Rows from block 6, named by matrix and row number. Rows with one number belong to one channel. Each number is 200 + 20 x the weight over its row's rms, rounded and kept within 0 to 999. All counts start at 0. After the name is the row's rms in percent of the matrix's.
# filt: filter width-3 conv, dilation 2 (model.blocks.6.filt.weight, 192x192x3), inputs 144-155, a 3 kernel for each
# gate: gate width-3 conv, dilation 2 (model.blocks.6.gate.weight, 192x192x3), inputs 144-155, a 3 kernel for each
filt.105,100,187,210,185,224,184,185,206,212,195,214,216,210,219,193,218,202,185,203,183,189,221,194,224,205,171,168,183,240,192,182,180,235,197,202,199,202
filt.106,100,189,180,199,204,223,212,221,178,219,224,212,203,212,178,173,214,174,228,176,197,191,192,177,238,180,233,187,212,179,187,173,188,203,204,247,210
filt.107,101,200,240,188,237,226,206,185,181,183,176,191,201,198,215,192,229,188,200,187,191,205,217,206,195,227,187,232,183,150,207,226,210,191,205,211,182
filt.108,094,198,149,211,174,205,186,189,227,201,210,194,178,184,238,201,218,182,197,184,234,185,150,201,210,244,185,219,251,211,204,189,226,231,188,220,177
filt.109,104,178,229,177,171,185,202,181,196,203,222,156,213,200,196,197,185,191,239,224,167,186,173,225,209,188,172,181,209,215,178,214,224,191,175,245,178
filt.110,106,182,229,195,187,209,224,206,191,189,191,173,180,180,203,208,165,202,217,235,166,182,216,196,228,182,221,207,207,198,210,203,205,204,213,197,200
filt.111,099,210,180,220,201,203,178,175,206,180,193,240,196,207,206,179,236,190,191,235,189,213,190,220,191,227,184,197,188,206,164,199,205,182,170,196,153
filt.112,092,198,174,189,200,192,205,191,227,194,167,169,191,234,213,205,189,190,172,214,156,195,164,211,169,221,210,200,188,222,209,211,245,185,214,233,171
filt.113,103,174,200,181,221,201,181,233,208,182,206,176,228,182,218,237,213,215,186,206,212,203,210,221,226,197,212,203,201,187,209,201,191,224,215,240,187
filt.114,101,191,193,200,209,208,164,210,160,226,196,232,210,237,169,232,228,247,183,194,194,193,169,211,196,205,191,217,186,200,218,182,226,232,198,198,196
filt.115,098,197,169,230,195,191,205,218,169,186,213,164,215,160,201,188,211,231,215,183,223,202,175,229,214,222,194,156,227,222,170,230,185,204,169,218,247
filt.116,098,208,224,149,194,225,206,196,187,217,189,198,217,209,198,177,191,233,211,189,176,218,201,183,237,210,171,157,179,230,206,213,186,173,223,162,231
filt.117,099,201,195,169,218,202,186,179,172,208,236,226,177,215,200,184,230,202,207,172,214,206,191,183,159,184,218,212,213,178,202,203,184,194,193,175,230
filt.118,100,206,176,187,194,168,197,222,212,233,188,176,200,192,238,200,211,194,178,221,175,209,196,220,200,176,202,179,211,182,250,194,189,213,228,193,181
filt.119,100,222,192,196,214,199,191,235,193,195,219,196,195,205,214,204,198,193,142,168,178,219,217,186,203,183,205,231,174,205,216,207,197,205,200,211,190
filt.120,102,193,186,207,213,202,164,208,180,193,194,192,198,188,189,194,184,224,204,200,222,195,182,186,190,207,195,238,207,206,204,207,182,237,193,224,174
filt.121,096,180,162,203,212,226,182,184,196,170,216,232,197,215,226,187,211,202,244,169,214,191,203,197,231,185,216,189,204,189,229,189,244,186,218,211,216
filt.122,097,159,189,185,178,200,237,204,211,232,195,202,170,186,232,217,195,227,201,196,190,240,207,181,220,201,194,234,201,198,181,219,229,222,195,174,202
filt.123,107,220,213,214,179,206,173,193,222,194,198,180,193,204,186,209,223,224,202,199,195,210,210,230,200,201,181,184,186,207,191,211,222,216,211,201,201
filt.124,101,216,232,171,199,153,223,218,193,190,218,157,190,218,153,191,188,197,220,186,184,167,205,212,215,189,192,192,200,226,202,182,166,201,217,196,199
filt.125,092,210,202,217,204,197,230,223,204,176,197,198,171,203,211,249,209,192,194,165,192,184,223,226,209,217,180,221,201,202,180,232,187,181,208,197,181
filt.126,104,209,209,203,196,245,216,191,178,234,185,185,191,205,224,192,195,177,230,168,193,215,239,195,187,183,195,206,204,200,208,203,172,200,189,198,210
filt.127,101,209,179,210,199,230,208,186,222,224,184,233,199,179,181,202,193,237,199,183,230,208,189,248,157,182,225,204,191,211,194,210,217,195,200,200,186
filt.128,098,222,167,196,220,182,169,205,179,228,204,171,188,207,167,206,224,218,176,182,200,210,186,179,164,183,171,202,219,235,190,174,196,204,198,159,160
filt.129,095,243,169,191,200,247,195,162,235,200,201,206,218,193,174,218,186,187,224,201,176,183,221,176,199,270,192,221,173,185,167,187,192,206,209,188,188
filt.130,101,176,243,207,173,203,209,210,182,182,178,185,201,196,189,211,202,205,230,168,176,191,200,194,207,191,199,215,184,170,204,204,201,201,185,230,215
filt.131,097,174,179,206,162,220,204,192,221,174,212,189,176,203,183,181,191,216,201,195,194,179,151,224,209,199,195,164,182,203,177,208,184,232,188,207,198
filt.132,096,214,205,225,205,193,201,216,212,191,192,247,198,191,151,197,191,208,208,204,215,214,177,225,195,181,250,180,225,212,212,197,211,183,148,195,195
filt.133,102,225,197,176,218,254,224,143,208,207,207,176,197,174,187,203,187,193,195,198,227,196,194,182,212,198,182,172,237,195,176,202,205,218,184,181,213
filt.134,097,237,234,219,191,209,180,203,196,208,214,223,160,228,217,216,197,203,218,224,199,207,211,178,220,269,190,201,246,219,203,149,185,188,218,223,182
filt.135,101,227,188,207,187,187,204,177,204,201,236,130,201,232,217,207,191,207,203,219,217,193,227,184,201,204,188,188,227,164,186,194,212,201,185,227,205
filt.136,093,230,185,228,193,195,206,213,201,160,164,184,213,175,223,243,195,212,161,207,203,207,199,173,244,206,215,197,173,185,173,181,204,209,201,186,205
filt.137,103,194,221,184,191,186,222,212,209,211,207,205,242,196,197,200,184,206,213,229,225,197,202,201,178,187,207,224,225,173,199,234,216,191,224,168,226
filt.138,103,189,224,167,212,179,221,209,225,188,185,204,212,197,235,179,195,186,204,208,235,196,234,181,212,202,213,221,240,226,174,203,226,196,206,182,179
filt.139,093,204,224,194,218,191,165,199,192,187,212,232,212,211,197,177,211,152,234,186,202,169,201,210,185,195,177,210,211,212,219,201,200,174,179,179,236
filt.140,096,175,221,177,170,216,153,217,204,222,173,214,232,191,231,187,240,168,193,232,183,187,196,169,213,194,168,183,174,183,218,160,200,216,245,213,210
filt.141,102,154,173,221,216,214,185,188,176,213,200,181,191,193,205,206,209,196,210,226,168,225,207,200,190,201,244,198,205,210,223,171,211,191,216,266,197
filt.142,095,216,196,172,201,190,250,228,187,205,181,198,195,195,227,215,143,205,182,208,238,160,210,191,195,202,177,217,199,197,191,179,209,189,201,214,220
filt.143,099,218,203,201,183,217,193,201,155,198,164,204,219,183,236,189,193,178,204,222,195,208,189,187,191,184,225,220,267,201,180,217,237,215,186,198,203
filt.144,097,171,219,223,220,188,232,208,239,182,214,154,195,192,205,195,221,214,237,202,213,223,206,158,222,228,202,169,182,175,200,186,183,219,203,206,176
filt.145,100,206,208,238,186,220,185,169,176,184,205,201,210,219,219,162,205,182,235,159,194,203,170,206,218,219,198,230,214,198,191,186,209,196,188,205,195
filt.146,104,211,195,182,205,183,216,182,184,232,176,203,222,194,247,192,165,182,196,171,193,210,202,215,200,182,178,217,245,167,196,179,203,212,210,194,247
gate.105,104,216,206,227,208,223,187,193,220,204,211,171,199,191,145,213,201,210,173,193,204,180,211,190,205,217,207,196,200,233,210,206,193,219,227,179,242
gate.106,101,241,212,221,190,189,210,223,174,219,212,187,221,194,184,184,211,189,201,210,184,183,219,249,216,160,208,212,238,214,178,185,202,224,210,190,207
gate.107,099,171,215,192,189,206,189,182,217,225,235,187,223,185,185,221,198,210,204,210,215,216,209,193,193,217,205,220,224,179,204,178,226,143,168,216,193
gate.108,101,201,227,185,226,172,182,219,217,210,206,219,214,194,179,212,189,224,218,217,177,209,179,229,219,201,216,191,192,210,197,184,222,199,179,150,178
gate.109,103,230,171,194,158,223,193,208,195,211,171,198,214,226,203,183,187,227,209,161,186,222,198,211,166,212,229,202,222,197,191,174,199,189,208,162,193
gate.110,105,198,229,180,204,230,181,175,212,226,227,201,213,203,221,213,200,184,193,207,124,198,208,208,203,191,208,230,191,231,248,213,162,192,240,190,174
gate.111,097,188,175,207,165,168,223,210,218,199,192,223,209,154,226,158,201,180,187,173,222,199,194,172,192,193,182,222,194,199,183,191,173,173,173,176,178
gate.112,095,198,188,189,230,229,171,225,210,173,199,262,172,182,230,219,215,192,203,170,171,195,208,203,200,197,217,247,156,207,212,187,168,137,173,197,176
gate.113,096,209,218,203,206,203,192,180,183,193,223,241,248,200,170,195,169,218,204,198,206,180,195,189,159,200,181,207,195,165,213,165,204,232,193,219,180
gate.114,099,229,217,180,194,156,212,195,240,229,193,208,231,208,221,207,218,193,228,225,217,149,179,207,242,203,220,213,187,169,198,220,203,214,196,185,170
gate.115,091,163,195,200,209,227,193,211,196,237,206,222,209,221,205,230,226,207,247,185,235,203,227,209,225,194,218,195,192,207,163,194,166,170,172,195,200
gate.116,092,206,186,169,171,206,212,196,222,189,203,212,203,188,201,191,236,203,219,201,176,198,208,245,221,220,207,184,227,190,180,202,182,198,204,190,202
gate.117,099,192,178,224,236,239,185,232,216,234,213,214,226,196,187,225,208,210,260,179,175,226,170,150,235,209,162,176,214,202,168,180,194,241,229,166,199
gate.118,105,204,197,187,183,237,173,209,213,189,198,161,220,195,170,205,218,195,240,200,152,196,210,212,175,218,167,174,218,190,158,185,216,189,170,177,218
gate.119,097,180,221,187,162,210,199,172,199,217,211,211,246,202,209,210,171,194,201,143,257,210,205,190,215,243,207,203,197,187,216,208,198,204,196,203,211
gate.120,098,181,213,205,191,222,193,164,184,201,195,204,198,199,183,206,198,209,208,174,184,244,211,177,234,218,188,212,191,211,229,179,202,200,213,209,214
gate.121,099,194,197,167,232,168,209,240,211,198,206,258,189,197,202,186,171,183,211,169,188,205,219,180,196,185,231,210,194,175,163,201,180,181,190,213,200
gate.122,095,183,172,228,180,199,173,160,231,181,230,216,185,190,186,175,177,216,195,191,220,178,222,223,207,222,214,177,194,213,233,170,155,234,190,220,180
gate.123,112,185,200,214,198,208,213,166,184,200,205,187,208,186,229,189,231,191,183,187,198,207,202,202,217,229,180,183,236,145,223,209,216,197,220,188,200
gate.124,106,192,165,206,187,201,192,221,250,202,199,222,214,176,179,205,183,187,211,188,172,179,215,197,200,178,170,210,193,191,229,173,168,177,218,186,176
gate.125,092,164,172,219,189,200,219,204,183,141,223,212,188,187,197,169,214,212,190,208,200,202,181,225,190,161,183,188,207,218,174,182,189,209,182,192,197
gate.126,105,206,218,225,194,213,208,222,232,186,213,193,182,208,184,213,177,215,199,200,189,173,188,223,161,195,164,197,192,229,193,196,188,223,174,195,232
gate.127,101,208,170,197,187,221,198,180,215,206,194,218,194,239,160,211,223,183,250,200,194,209,198,248,196,203,199,224,200,230,181,184,175,181,175,156,207
gate.128,096,207,207,182,201,249,178,207,179,217,220,235,222,214,197,207,214,215,176,194,208,230,187,179,206,208,183,244,217,211,187,187,162,221,223,218,205
gate.129,097,223,187,206,188,190,199,188,251,203,205,190,210,208,150,235,208,211,161,181,207,207,206,195,235,211,199,203,242,189,191,192,170,190,218,201,201
gate.130,102,174,190,189,192,220,213,185,195,172,225,228,194,169,183,215,156,195,228,231,165,195,214,227,205,190,215,196,193,184,204,198,198,200,186,207,191
gate.131,103,183,193,208,177,213,217,174,188,233,232,235,219,197,181,210,185,189,177,196,231,191,163,209,222,192,201,190,190,211,186,223,159,202,190,177,185
gate.132,099,184,176,181,185,210,151,194,192,217,234,217,199,197,182,192,211,210,192,199,222,189,204,194,203,194,180,217,181,169,209,210,199,215,195,195,194
gate.133,102,171,225,204,147,175,192,193,188,191,213,219,195,192,162,182,197,169,201,193,181,181,186,196,183,205,232,215,210,214,183,180,169,179,217,196,201
gate.134,102,190,180,205,205,175,207,204,195,214,184,235,188,217,215,188,191,189,209,193,178,218,228,203,216,219,214,184,206,198,218,186,166,201,196,190,223
gate.135,100,199,198,189,158,210,180,197,226,163,166,234,172,204,195,206,171,166,203,172,200,222,200,199,200,182,198,191,161,202,193,192,198,163,198,223,218
gate.136,092,207,201,217,194,220,209,224,192,233,216,195,212,198,180,216,191,189,217,206,173,219,247,205,203,150,183,231,157,216,215,176,193,160,201,154,211
gate.137,101,177,220,197,181,197,195,240,218,211,207,207,205,189,229,191,221,204,202,223,174,180,208,202,215,190,176,196,221,252,208,162,188,180,222,178,192
gate.138,098,183,214,201,195,196,188,204,230,201,211,185,219,213,186,167,225,218,201,212,206,206,226,189,224,220,173,194,177,204,172,200,189,168,213,187,226
gate.139,097,170,204,208,204,178,189,180,182,195,207,197,217,234,160,219,194,240,210,213,185,189,169,238,172,203,224,192,184,210,217,195,190,176,174,178,184
gate.140,094,177,187,216,216,211,203,229,203,168,188,235,175,223,170,155,189,174,228,214,164,220,228,197,230,215,164,179,175,196,191,183,175,167,197,183,194
gate.141,101,194,201,190,209,196,158,181,189,195,197,222,209,207,180,178,219,229,183,176,198,179,174,192,205,188,213,190,188,206,179,198,165,186,205,201,153
gate.142,100,226,177,214,187,205,204,202,237,214,207,218,216,181,173,217,226,197,210,182,207,167,195,185,216,218,207,192,204,204,193,220,175,187,186,173,190
gate.143,099,201,191,173,223,199,192,184,197,207,222,197,186,187,198,217,222,192,210,187,206,170,222,187,225,207,220,198,184,180,182,182,134,194,200,197,201
gate.144,094,210,218,181,197,205,217,185,196,216,229,197,221,217,230,241,201,190,224,167,177,180,192,193,194,198,164,226,216,209,176,242,186,152,194,181,149
gate.145,100,184,209,200,218,206,180,179,193,185,217,187,221,164,195,151,207,211,177,211,182,185,186,201,160,225,194,218,162,206,221,212,203,178,195,187,206
gate.146,103,194,220,197,185,184,207,206,207,191,215,201,181,210,183,213,211,204,188,189,195,193,204,219,190,217,156,202,207,223,173,206,195,212,211,211,201