From a checkpoint of a small self-supervised audio encoder (BEST-RQ): norm batchnorm, batches of 384.
Rows from block 8, named by matrix and row number. Rows with one number belong to one channel. Each number is 128 + 32 x the weight over the matrix's rms, rounded and kept within 0 to 255. All counts start at 0.
# filt: filter width-3 conv, dilation 8 (model.blocks.8.filt.weight, 192x192x3), inputs 140-167, a 3 kernel for each
# gate: gate width-3 conv, dilation 8 (model.blocks.8.gate.weight, 192x192x3), inputs 140-167, a 3 kernel for each
filt.171 [110 137 128 126  65  78 106 139 148 108 120  92 196  88 115  99 129 137 151 119 172 174 166 145  87 136 131 122  78 115 110 143 160  88 135 121 188 126  60 176 100 131  52 132 103 103 124  73  39 171 152 158 130 117 145 161 120 123  99 169 137 121 100 123  95 143  95 170 102 129 110 113  72 157 126  89 111 190 158 129 121 110 120 121]
gate.171 [146 143 121 128 159 110 175 186  78 132 140 190 107 117 167 130 131 157 142 117 128 186 120 148 113 127  53  98 136 118 131 154  95 135 143 157 161 121 133 142 152 152  61 126 126  69 141 143 118  88 145 160 130 105 117  92 150  64 110 120 101 140 140  96 184 151 105 154  96 100 130 111 105 152  81 143 159 128 158 145  94 167 149 140]
filt.172 [115 135 144  78 126 142 130 113 121 134 142 110 121 148 100 150 185 115 161 109 166 165 108 152 116 165 133 110 127 139 181 166 147  79  96 144 165 132 175 162 126 142 159 129 105 108 108  91  72 169 148 113 131 161  80  57 129  91 143 135 111 146  90 168 126 140 136 126 137 113  90 173 143 165  76  81 148  98 136  93  95 110  99 101]
gate.172 [126 100 107 167 117 113 104 149 137 182 105 159 172 124 100 113 199 181 122 127 188 159 114  95 109 155 148 173 184 174 123  71 104 108 120 113 147  86 158 133 128 108 130 138  95 140 165 115 109 102 156 109  90 157 150  68 154  78 139 139  71 172 125  96 103 147 131 120 165  70 132 101 170 131 148 114 104 124 124 132  82 140 128 197]
filt.173 [143 114 155 135  98 123 106 121  94 134 142 121 134 116 105  79 110  98 119 138 115 102 154 146 179  87 116 116 167 157 119 178 115 191  95 162 122 171 103 103 159  73 144  96 150 131 141  72 114 122 110 108 110  97 140 100  93 111 171  97  88 133  52  92 118  72 115  65 132 230 159  83  98 122 154  91 128 127 130  79 139 131 126 102]
gate.173 [167  91 178 202  91 138  69 126  73 156 166 101 123 137 115  90 200 151 109  95 146 151  92  30 138  94 127 132 120 117  91 119 126 140 133 128 141 128 107 131 100 141 135 134 159 125 113 123 114 127 136  90  96  87 161 134 111 113 120 123 209 127  77 144 163  81  64 134 202 105 126 101 121 136  77 152 144 124 151 108 133  38 130 139]
filt.174 [109 114 203 137 131 106 100 165 124 113 153 142 137 112 165 119 141 106  37 116 119  88 146 160 189 125  79 172 117 141 210 147  74  91 121 131 144 128 101 149 126 102 100 121 106  98 161 127  91 119 116  90  79 127 101  90 143  74 149 123 119 136 106 101 102 102 134 130  81 109 104 141  90 130 123 110 159 150 139 126  92 129 115 150]
gate.174 [115 100 166 123  84 108 112 126 101 148 130 105 141 101 148 135 128  89 126 103  84 103 137 121 100 113 147  99 190 125  95  89  85 117 116 162 103 134 199 190 173 129 201  83 133 170 143 105 177 153 100 152 148 168 159 130 132 146 151 156 142 124 106 155 162 152  63 104 130 107 124  98  89  84  62 127 100 151 125 131 110 185  73 171]
filt.175 [ 39 139 164 143  89 132 105 105 130 120 123  86 190 105 153 147 168 144  89 123 151 159  85 157 120 116 230 205  74 175 170 127 156 101 125 114 186  84 133 135 144 139 137 176  72 113 142 138 102 140 123 139 173 187 110 124  73 101 140 147  50 105 169 127 108 117 129 129 133 167 152 110 160  93 163 125 164 134  88 146  85  79 127 204]
gate.175 [137 125 108 129 134 140  59 120 175 189 137 152 119 182 143 144 117 148 170 164 116 123  99 126  72 193 161 140 130 124 123 115  96 100 143 120  90 107  80 178 160 142 129  89 139  81 139  98 184 168 175 103 176 173 135 137 143 130  81 171 139 166 186 120 118 110 137 128 115 112  68 144 103 139 113 128 173 115 144  91 153 137 131 105]
filt.176 [133 105 123 140 162 157 104 155  99 115 107 150 116 138  78 191 109 180 135 121 180  86 145 135 151  98 192 103  72  90 155 127 111 145 100 108 131  86 126  71 158 111 135 142  95  81 137 174 147  81 129 158 128 141 168 148 156 162 118 181 110  97 142 127 155 114 137 149 143 156 117  89 108 173 122 102 112 145 113 112 141 148 104 122]
gate.176 [189 143 118  93 141 104   8  91 155 118 132 115 142 162  97 195 161 129 119 129  61 147  84 142  97 111 146 115 137 103 119  85 138 152  99 102 147 161 104 169 147 101 109 171 116 128 147 102  89 145 107 104 135 154 156 103  72 142 111  77 149  96 159 129 167 160 139 105 151  79 165  54 105 118 141  87 131  90  90 128 101  87 162 127]
filt.177 [215 143 100 139 168 208 143 102 145 120 113 111 135 130 140 132 125 149  99  87  61 137 165  67  75 126  85  99  82 106 156 155  57 125 160 134 118 115 138  98  91 131 111  87 132 101 100 172 106 172 118 106  86 117 143 127 169 174 154 110 139 146 108 181 132 130  87 180 165 173  81 184  98  91 189 111 113  83 105 172 114  81 157 186]
gate.177 [160 195 165 113 163 143 142 139  65  95 179  97 187  92 133 200  91 126 145  95 142 158 130 115  77 127 205 134 128 117 165 117  92 171 145 113 160 149 122 158 156 153 160 108 161 154 107 180 114 139 140 123 148 149  87 138 143 100 121 138 155 137 174 177 120  87 159 143  84 141 113 117  92 186  79 131  78 122 175  85  63 109  77 174]
filt.178 [101 190 138  90  97 124 143 107 120  56 139  87 150 166 158 154 111 118 140 126  75 169  95 123 157 108 110 139 135 122 202 138  84 160  90 128 131 115 115 105 163 127 172 122  76 142 181  39 125 135 127 138 173 119 118 136 131 132 105 133 159 156 125  89 104 191 166 151  99 110 141 114 146 152 181  44 122 166 119 181 116 121 115  96]
gate.178 [102  91 126 133 158  93 125 133 154  92 151 146  88 173 111 135 177  97 142 146  88  90  58 111  66 152 110 130 103  52 122 107  85 129 134  84  85  88 132 167 166 169 118 129 102 114  75 142  89 116 132 171 114  86  70 142 127  45 145 161  82 160 105 162 185 168 178 125  72 130  91 156  78 113 155  98 136 103 182 125  95 135 137 148]
filt.179 [122 139 169 134 111 159 171  94 141 203  90 132 115 191  99 160  78  94 139 147 138 120 144 142 116  91 134  78 162 137 114 159 102 114  75 172 159 145 150 165  76 135 113 127 112 186 116 103  61 162 154 109 126 147 152 129 127 210  75 143 120 121 137 169 114 146  60 195 122 123 155 140  78 138 184 164  84 121 131 119 140  91 148 150]
gate.179 [171 134 115 118 140 153 161 126  98 173 144  97 133 128 125 107 141  66 107 181 172  75 129 102 156 145 124 136 136 209 135 112 138  73 142 100  88 122 133 133 153 122 158 152 157  99 125 120 177 100 121 111 152 121 138 111  84 149 146 106 166 128  92  54 147 113 167  93 107  73 106 135 157 123  91 132 118 107 153 182  99 138 172  80]
filt.180 [ 73 111 107  89 146 102 118 113 156  80 119  83  94 175 138 144 141 148 124 143 104 121 163 100  78 139 131 131 137  92 163  96 172  72 121  59  81 145 101 217 157 108 141  90 187 111 156 202 154 164  89  88  95 162 104  72  94 143 151 135 127  61  68 141 118 107  79 110 116 128 165 121 165 194 149 135 164 167 178 110 159 110 122 114]
gate.180 [109 126 116 148 157 227 143 145 186 141  90 156 126 116 128 144  73 116 163  93 151 115 104 133  57  98 150 121 167  95 158  66 131 162 155 120  95 129 143 130 107 134 127 155  81  73 143 151 136 101 120  94 116 181  46 169 117 148 157 155  95  93 197 124 161  43 142 116 132 129 110 133  78 103 108  55 101 123 170  84 137 128  91 156]
filt.181 [164 119 143 144 131 130 169 187 135 128 139 127 108  66 110 112 195 148 129 129  86 131 137 102 148 169  46 151 116 139 195 120 134 124 171 141  65 133 168 130 120 122 127 117 155  61 144 119 163 134 124 100 111 125 125 121  80  80  95 140 164 100 202 115 138 128  84 107 154 149 141 137  82 106 153 113 109 177 124 156  99 168 119 204]
gate.181 [147  91 170 119 152 144 122  92 136 157 124 137 189 119 172 162 192 204 128 138 118 174 118 125 156 125  91 113  84 143 186 138 185 181 159 192 104 138 175 133 128  91 144 151 133  94  82 134 124 123 118 132 212 160  85 119 101 135 113 218 146 113 203  77  92 101 116 149 182 125  78 111 196 132 137 154  87 179 138 116 124 104 105 123]
filt.182 [159  84 125  50  79 109 156 135 153 172 133  94 171 117  85 142 128 141 179 110 119 140 129  80 152 121 114 131 132 103 110 108  80 162 157  87 137 125  90  97  99 142 184 115 138  45 103 131 134 142 184 112 138 137 124 119 174 127  49 133 145  98  79  76 130 166 143 125 167 136 141  95 107 170 114 126 172 158 155 125 179  88 174 136]
gate.182 [137 129 139 173 139 140  85 143 118 165 138 157 106 147 101  99 110 154 154 120 121 112 181  98  90 144 117 126  83 109 119 100 160 119 148 103 111 114 135  79 129 131 181  98 138 151 163 125 130  90 129 134 112 104 108 117 136  87 102 124 148  84 151 133 175 143 115 177  95 118 121 131 153  98 185  74 149 120 111 128 182 108 140 123]
filt.183 [ 39 148 119 158 134 111 127  67 154  85 123 105 161 190 105 142 192 149 119 159 137 117  86 105  90  91  85 134 141 160 135 157 187 163  94 121 121 111 134  83 134 142 127 122 132 145 164 139 148  92 203 164 138  78  92 151 146 137 131 134 111 151 114 163 104  90 141 126  61 154 103 146 132  99  90 103 115 137 104 150 130 142 144 132]
gate.183 [138 133 126 143 148  84 122  53 177 106 187 123 117 140 165 137 135 110 119 109  71 115  85 116 166 127 108 179 156 172 121 114  96 135 170 125 143 166  94  82 101 170  54 108 144 127  86 135 138  93 110 112 133 111 122 132 151 150 149 154 126  83  92 137 128 123 142  96 162 115 117 124 127 134 117 185 169 127 110  98  98 151 107  63]
filt.184 [124 184 137 135  79 141 109 114 145 103  90 140 158 145 206  83 135 193 125 117 169 165  77 145 131 137 134 160  92 114 119 128 114 122 177 234 127 118 178 131 136 122 115 115 184 115 112 153 147 128 109 118  92 141  98 104 145 195 144 175 158 100  76 121 160 126 115 147 121 123 108  61 140  56 173  99 128 118 149 122 198 146 131  97]
gate.184 [147 101 139 105 130 159  91 198 138 102 114  98  61  92 131 159 128 126 103 110 115  95 108 189 106 124 107 145 119 178  89 128 132 121 170  55 165 112 115  79  74 120 118 102 121 103 116 113  94  69 109 162 157 160 136 146 144 183 112 127 163 128 120 120  89 161 106 109 127 104 113 105 157 118  94 128 104 104 113 105  83 121 152 158]
filt.185 [116 110 192 162  97 162  56 116  63 149  88 143 111 174 150 140 150 183 164 137 138 106 171 126 150  60 115 162 136 143 150 119 127 102 125 126 106 135  52 101 133 154 194 120  96  96 106 128 189 175 122 139 116 175 107 152  95 149  81 156  87 139 145 136 120 160 111 110 158  98 190 115 122 125 140 110 149 159 103 118 142 111 121 137]
gate.185 [171  68 104 128 100 130  78 100 134 192 190 118 104 155 199 107 155  88 128 108 107 169 145 155  42 142 119 125  90 150 202 134  75 125 112 103 174 123 100 115 157  92 132 159 160 153 130 156 135 129 126  90 108 128 141 121 190 132  98 178 133 102 126 188 128  99 147 157 150 116  83 162 164 134 158 175 123 144 159  76 159 196  82 138]
filt.186 [135 136 127 105 162  69 141  72 109  77 170  84  76 178 168 108 195 110 104 109 139  93 167 176 136 147 146 131 109 116 107 105 168 126 132 149 128 103  69 131 113 146 159  98  93 152 209 150 171 206  89 113  89 123 203 101  97  86 130 112 132  74  93 101 203  21  89  91 119 138 114 123 142 140 131 142 178 209  77 223 109 154 174 126]
gate.186 [148 177 152  96 114 142 178 131 114 159 143 145 151 106 165 151  42 139 140 112  76 143 139 122 181  79  99 155 147 138 140 147  86  89 119 142 140 177  81 100 181 166 160 161  83 111  85 142 118 119 177 144 129 135 156 164 130 118 102  73 201 123 140 110 110 158 123 138 137 106 145 118 146 161 120 125 113 153  88 104 154 164 120 117]
filt.187 [139 128 126 133 170 158 159 118  89  86 147 136 131 164 127 145 103 105 104  81 171 104 116 142 155 221 139 136 147  76 111 182 145  83 130 158  69 160 109 104 144 148  99 153 106 152  95 156  43 133  73 106 117 160 132  95 114  78 132 110 123 143 119 122 143 147  87  83  89 160 119 114 161 128 120 134 130 189 125 119  92  84  57  32]
gate.187 [147 124  71 160  72 127  82 132 141 115 175 124 122  80 129 145 127 115 101 126 133 132 152 121 136  98 104 159 144 119 138  79 182 138 150  87  99 143  88  87 138 162 109 118 113 120 131 142 178 109 177 154 118 123 120 119 132 143 120 185 139  62 164 161  95 152 138 146 153  98 129  89 108 181 185 140 137  53 131 115 135  90 142 190]
filt.188 [111 169 138 108 115 146  72 170 116 145 200 104 123 111 144 148 127 161 163 106 163   8  66 157 141 106 107 118 114 116 132 149  95  77 162 102 148  86 124 102 129  95  96  93 160  71 135 207 150 132 117  98 124 120 122 109 122 128 121 166 117 116 116 184 153 157 118  93  63 133 131 109 160 145  88 108 136 155 103 137  97 171 164 122]
gate.188 [ 93 106 116 122 126 115 159 142 128 123 183  82 107 117 149 121 107 113  89 112 107 169  88 149 131 101 108 130 119  96  77 162 129 131 120  92  56 111 129  88 145 118 151 132 121 153 153 102 129 128  65 108 165 139 149  79  88 157 178 119  65 117 145 177 123 128 105 117 106 165 173  78 137 154 152 163  91 114 140 131 136 149 110 115]
filt.189 [164 152 106 114 171 179 102  48  98  91  76 178 127 176 122 120 171 108 142  95 138 120 126 121 139 117 132  97 123 164  92 148  98  87 162 158  95 135 169 144  83 134 127 106 120 167  81 132  96 133 163 134 164  76 149 182 110 101 150 118 125  97 146 108 106 194 146 109  93  45 148 110 186  57 100 182 100 119 161 160 103 167 162 146]
gate.189 [152 147 154 115 129 121 134  61 142 102 146  64 169 172 115 135 211 190  82 126 115 157  94 102 155 130  82 141 164 125 153 119  86  98 133 100 112 119 117 148 133 134 160 122 107 142 108 143  79 178 127 109 101 110 153  98 162 177 170 135 126 144 232 173 129  73 125  96 147 135 142 123 162 130 161 140 143 128 152 169 113 160 150 135]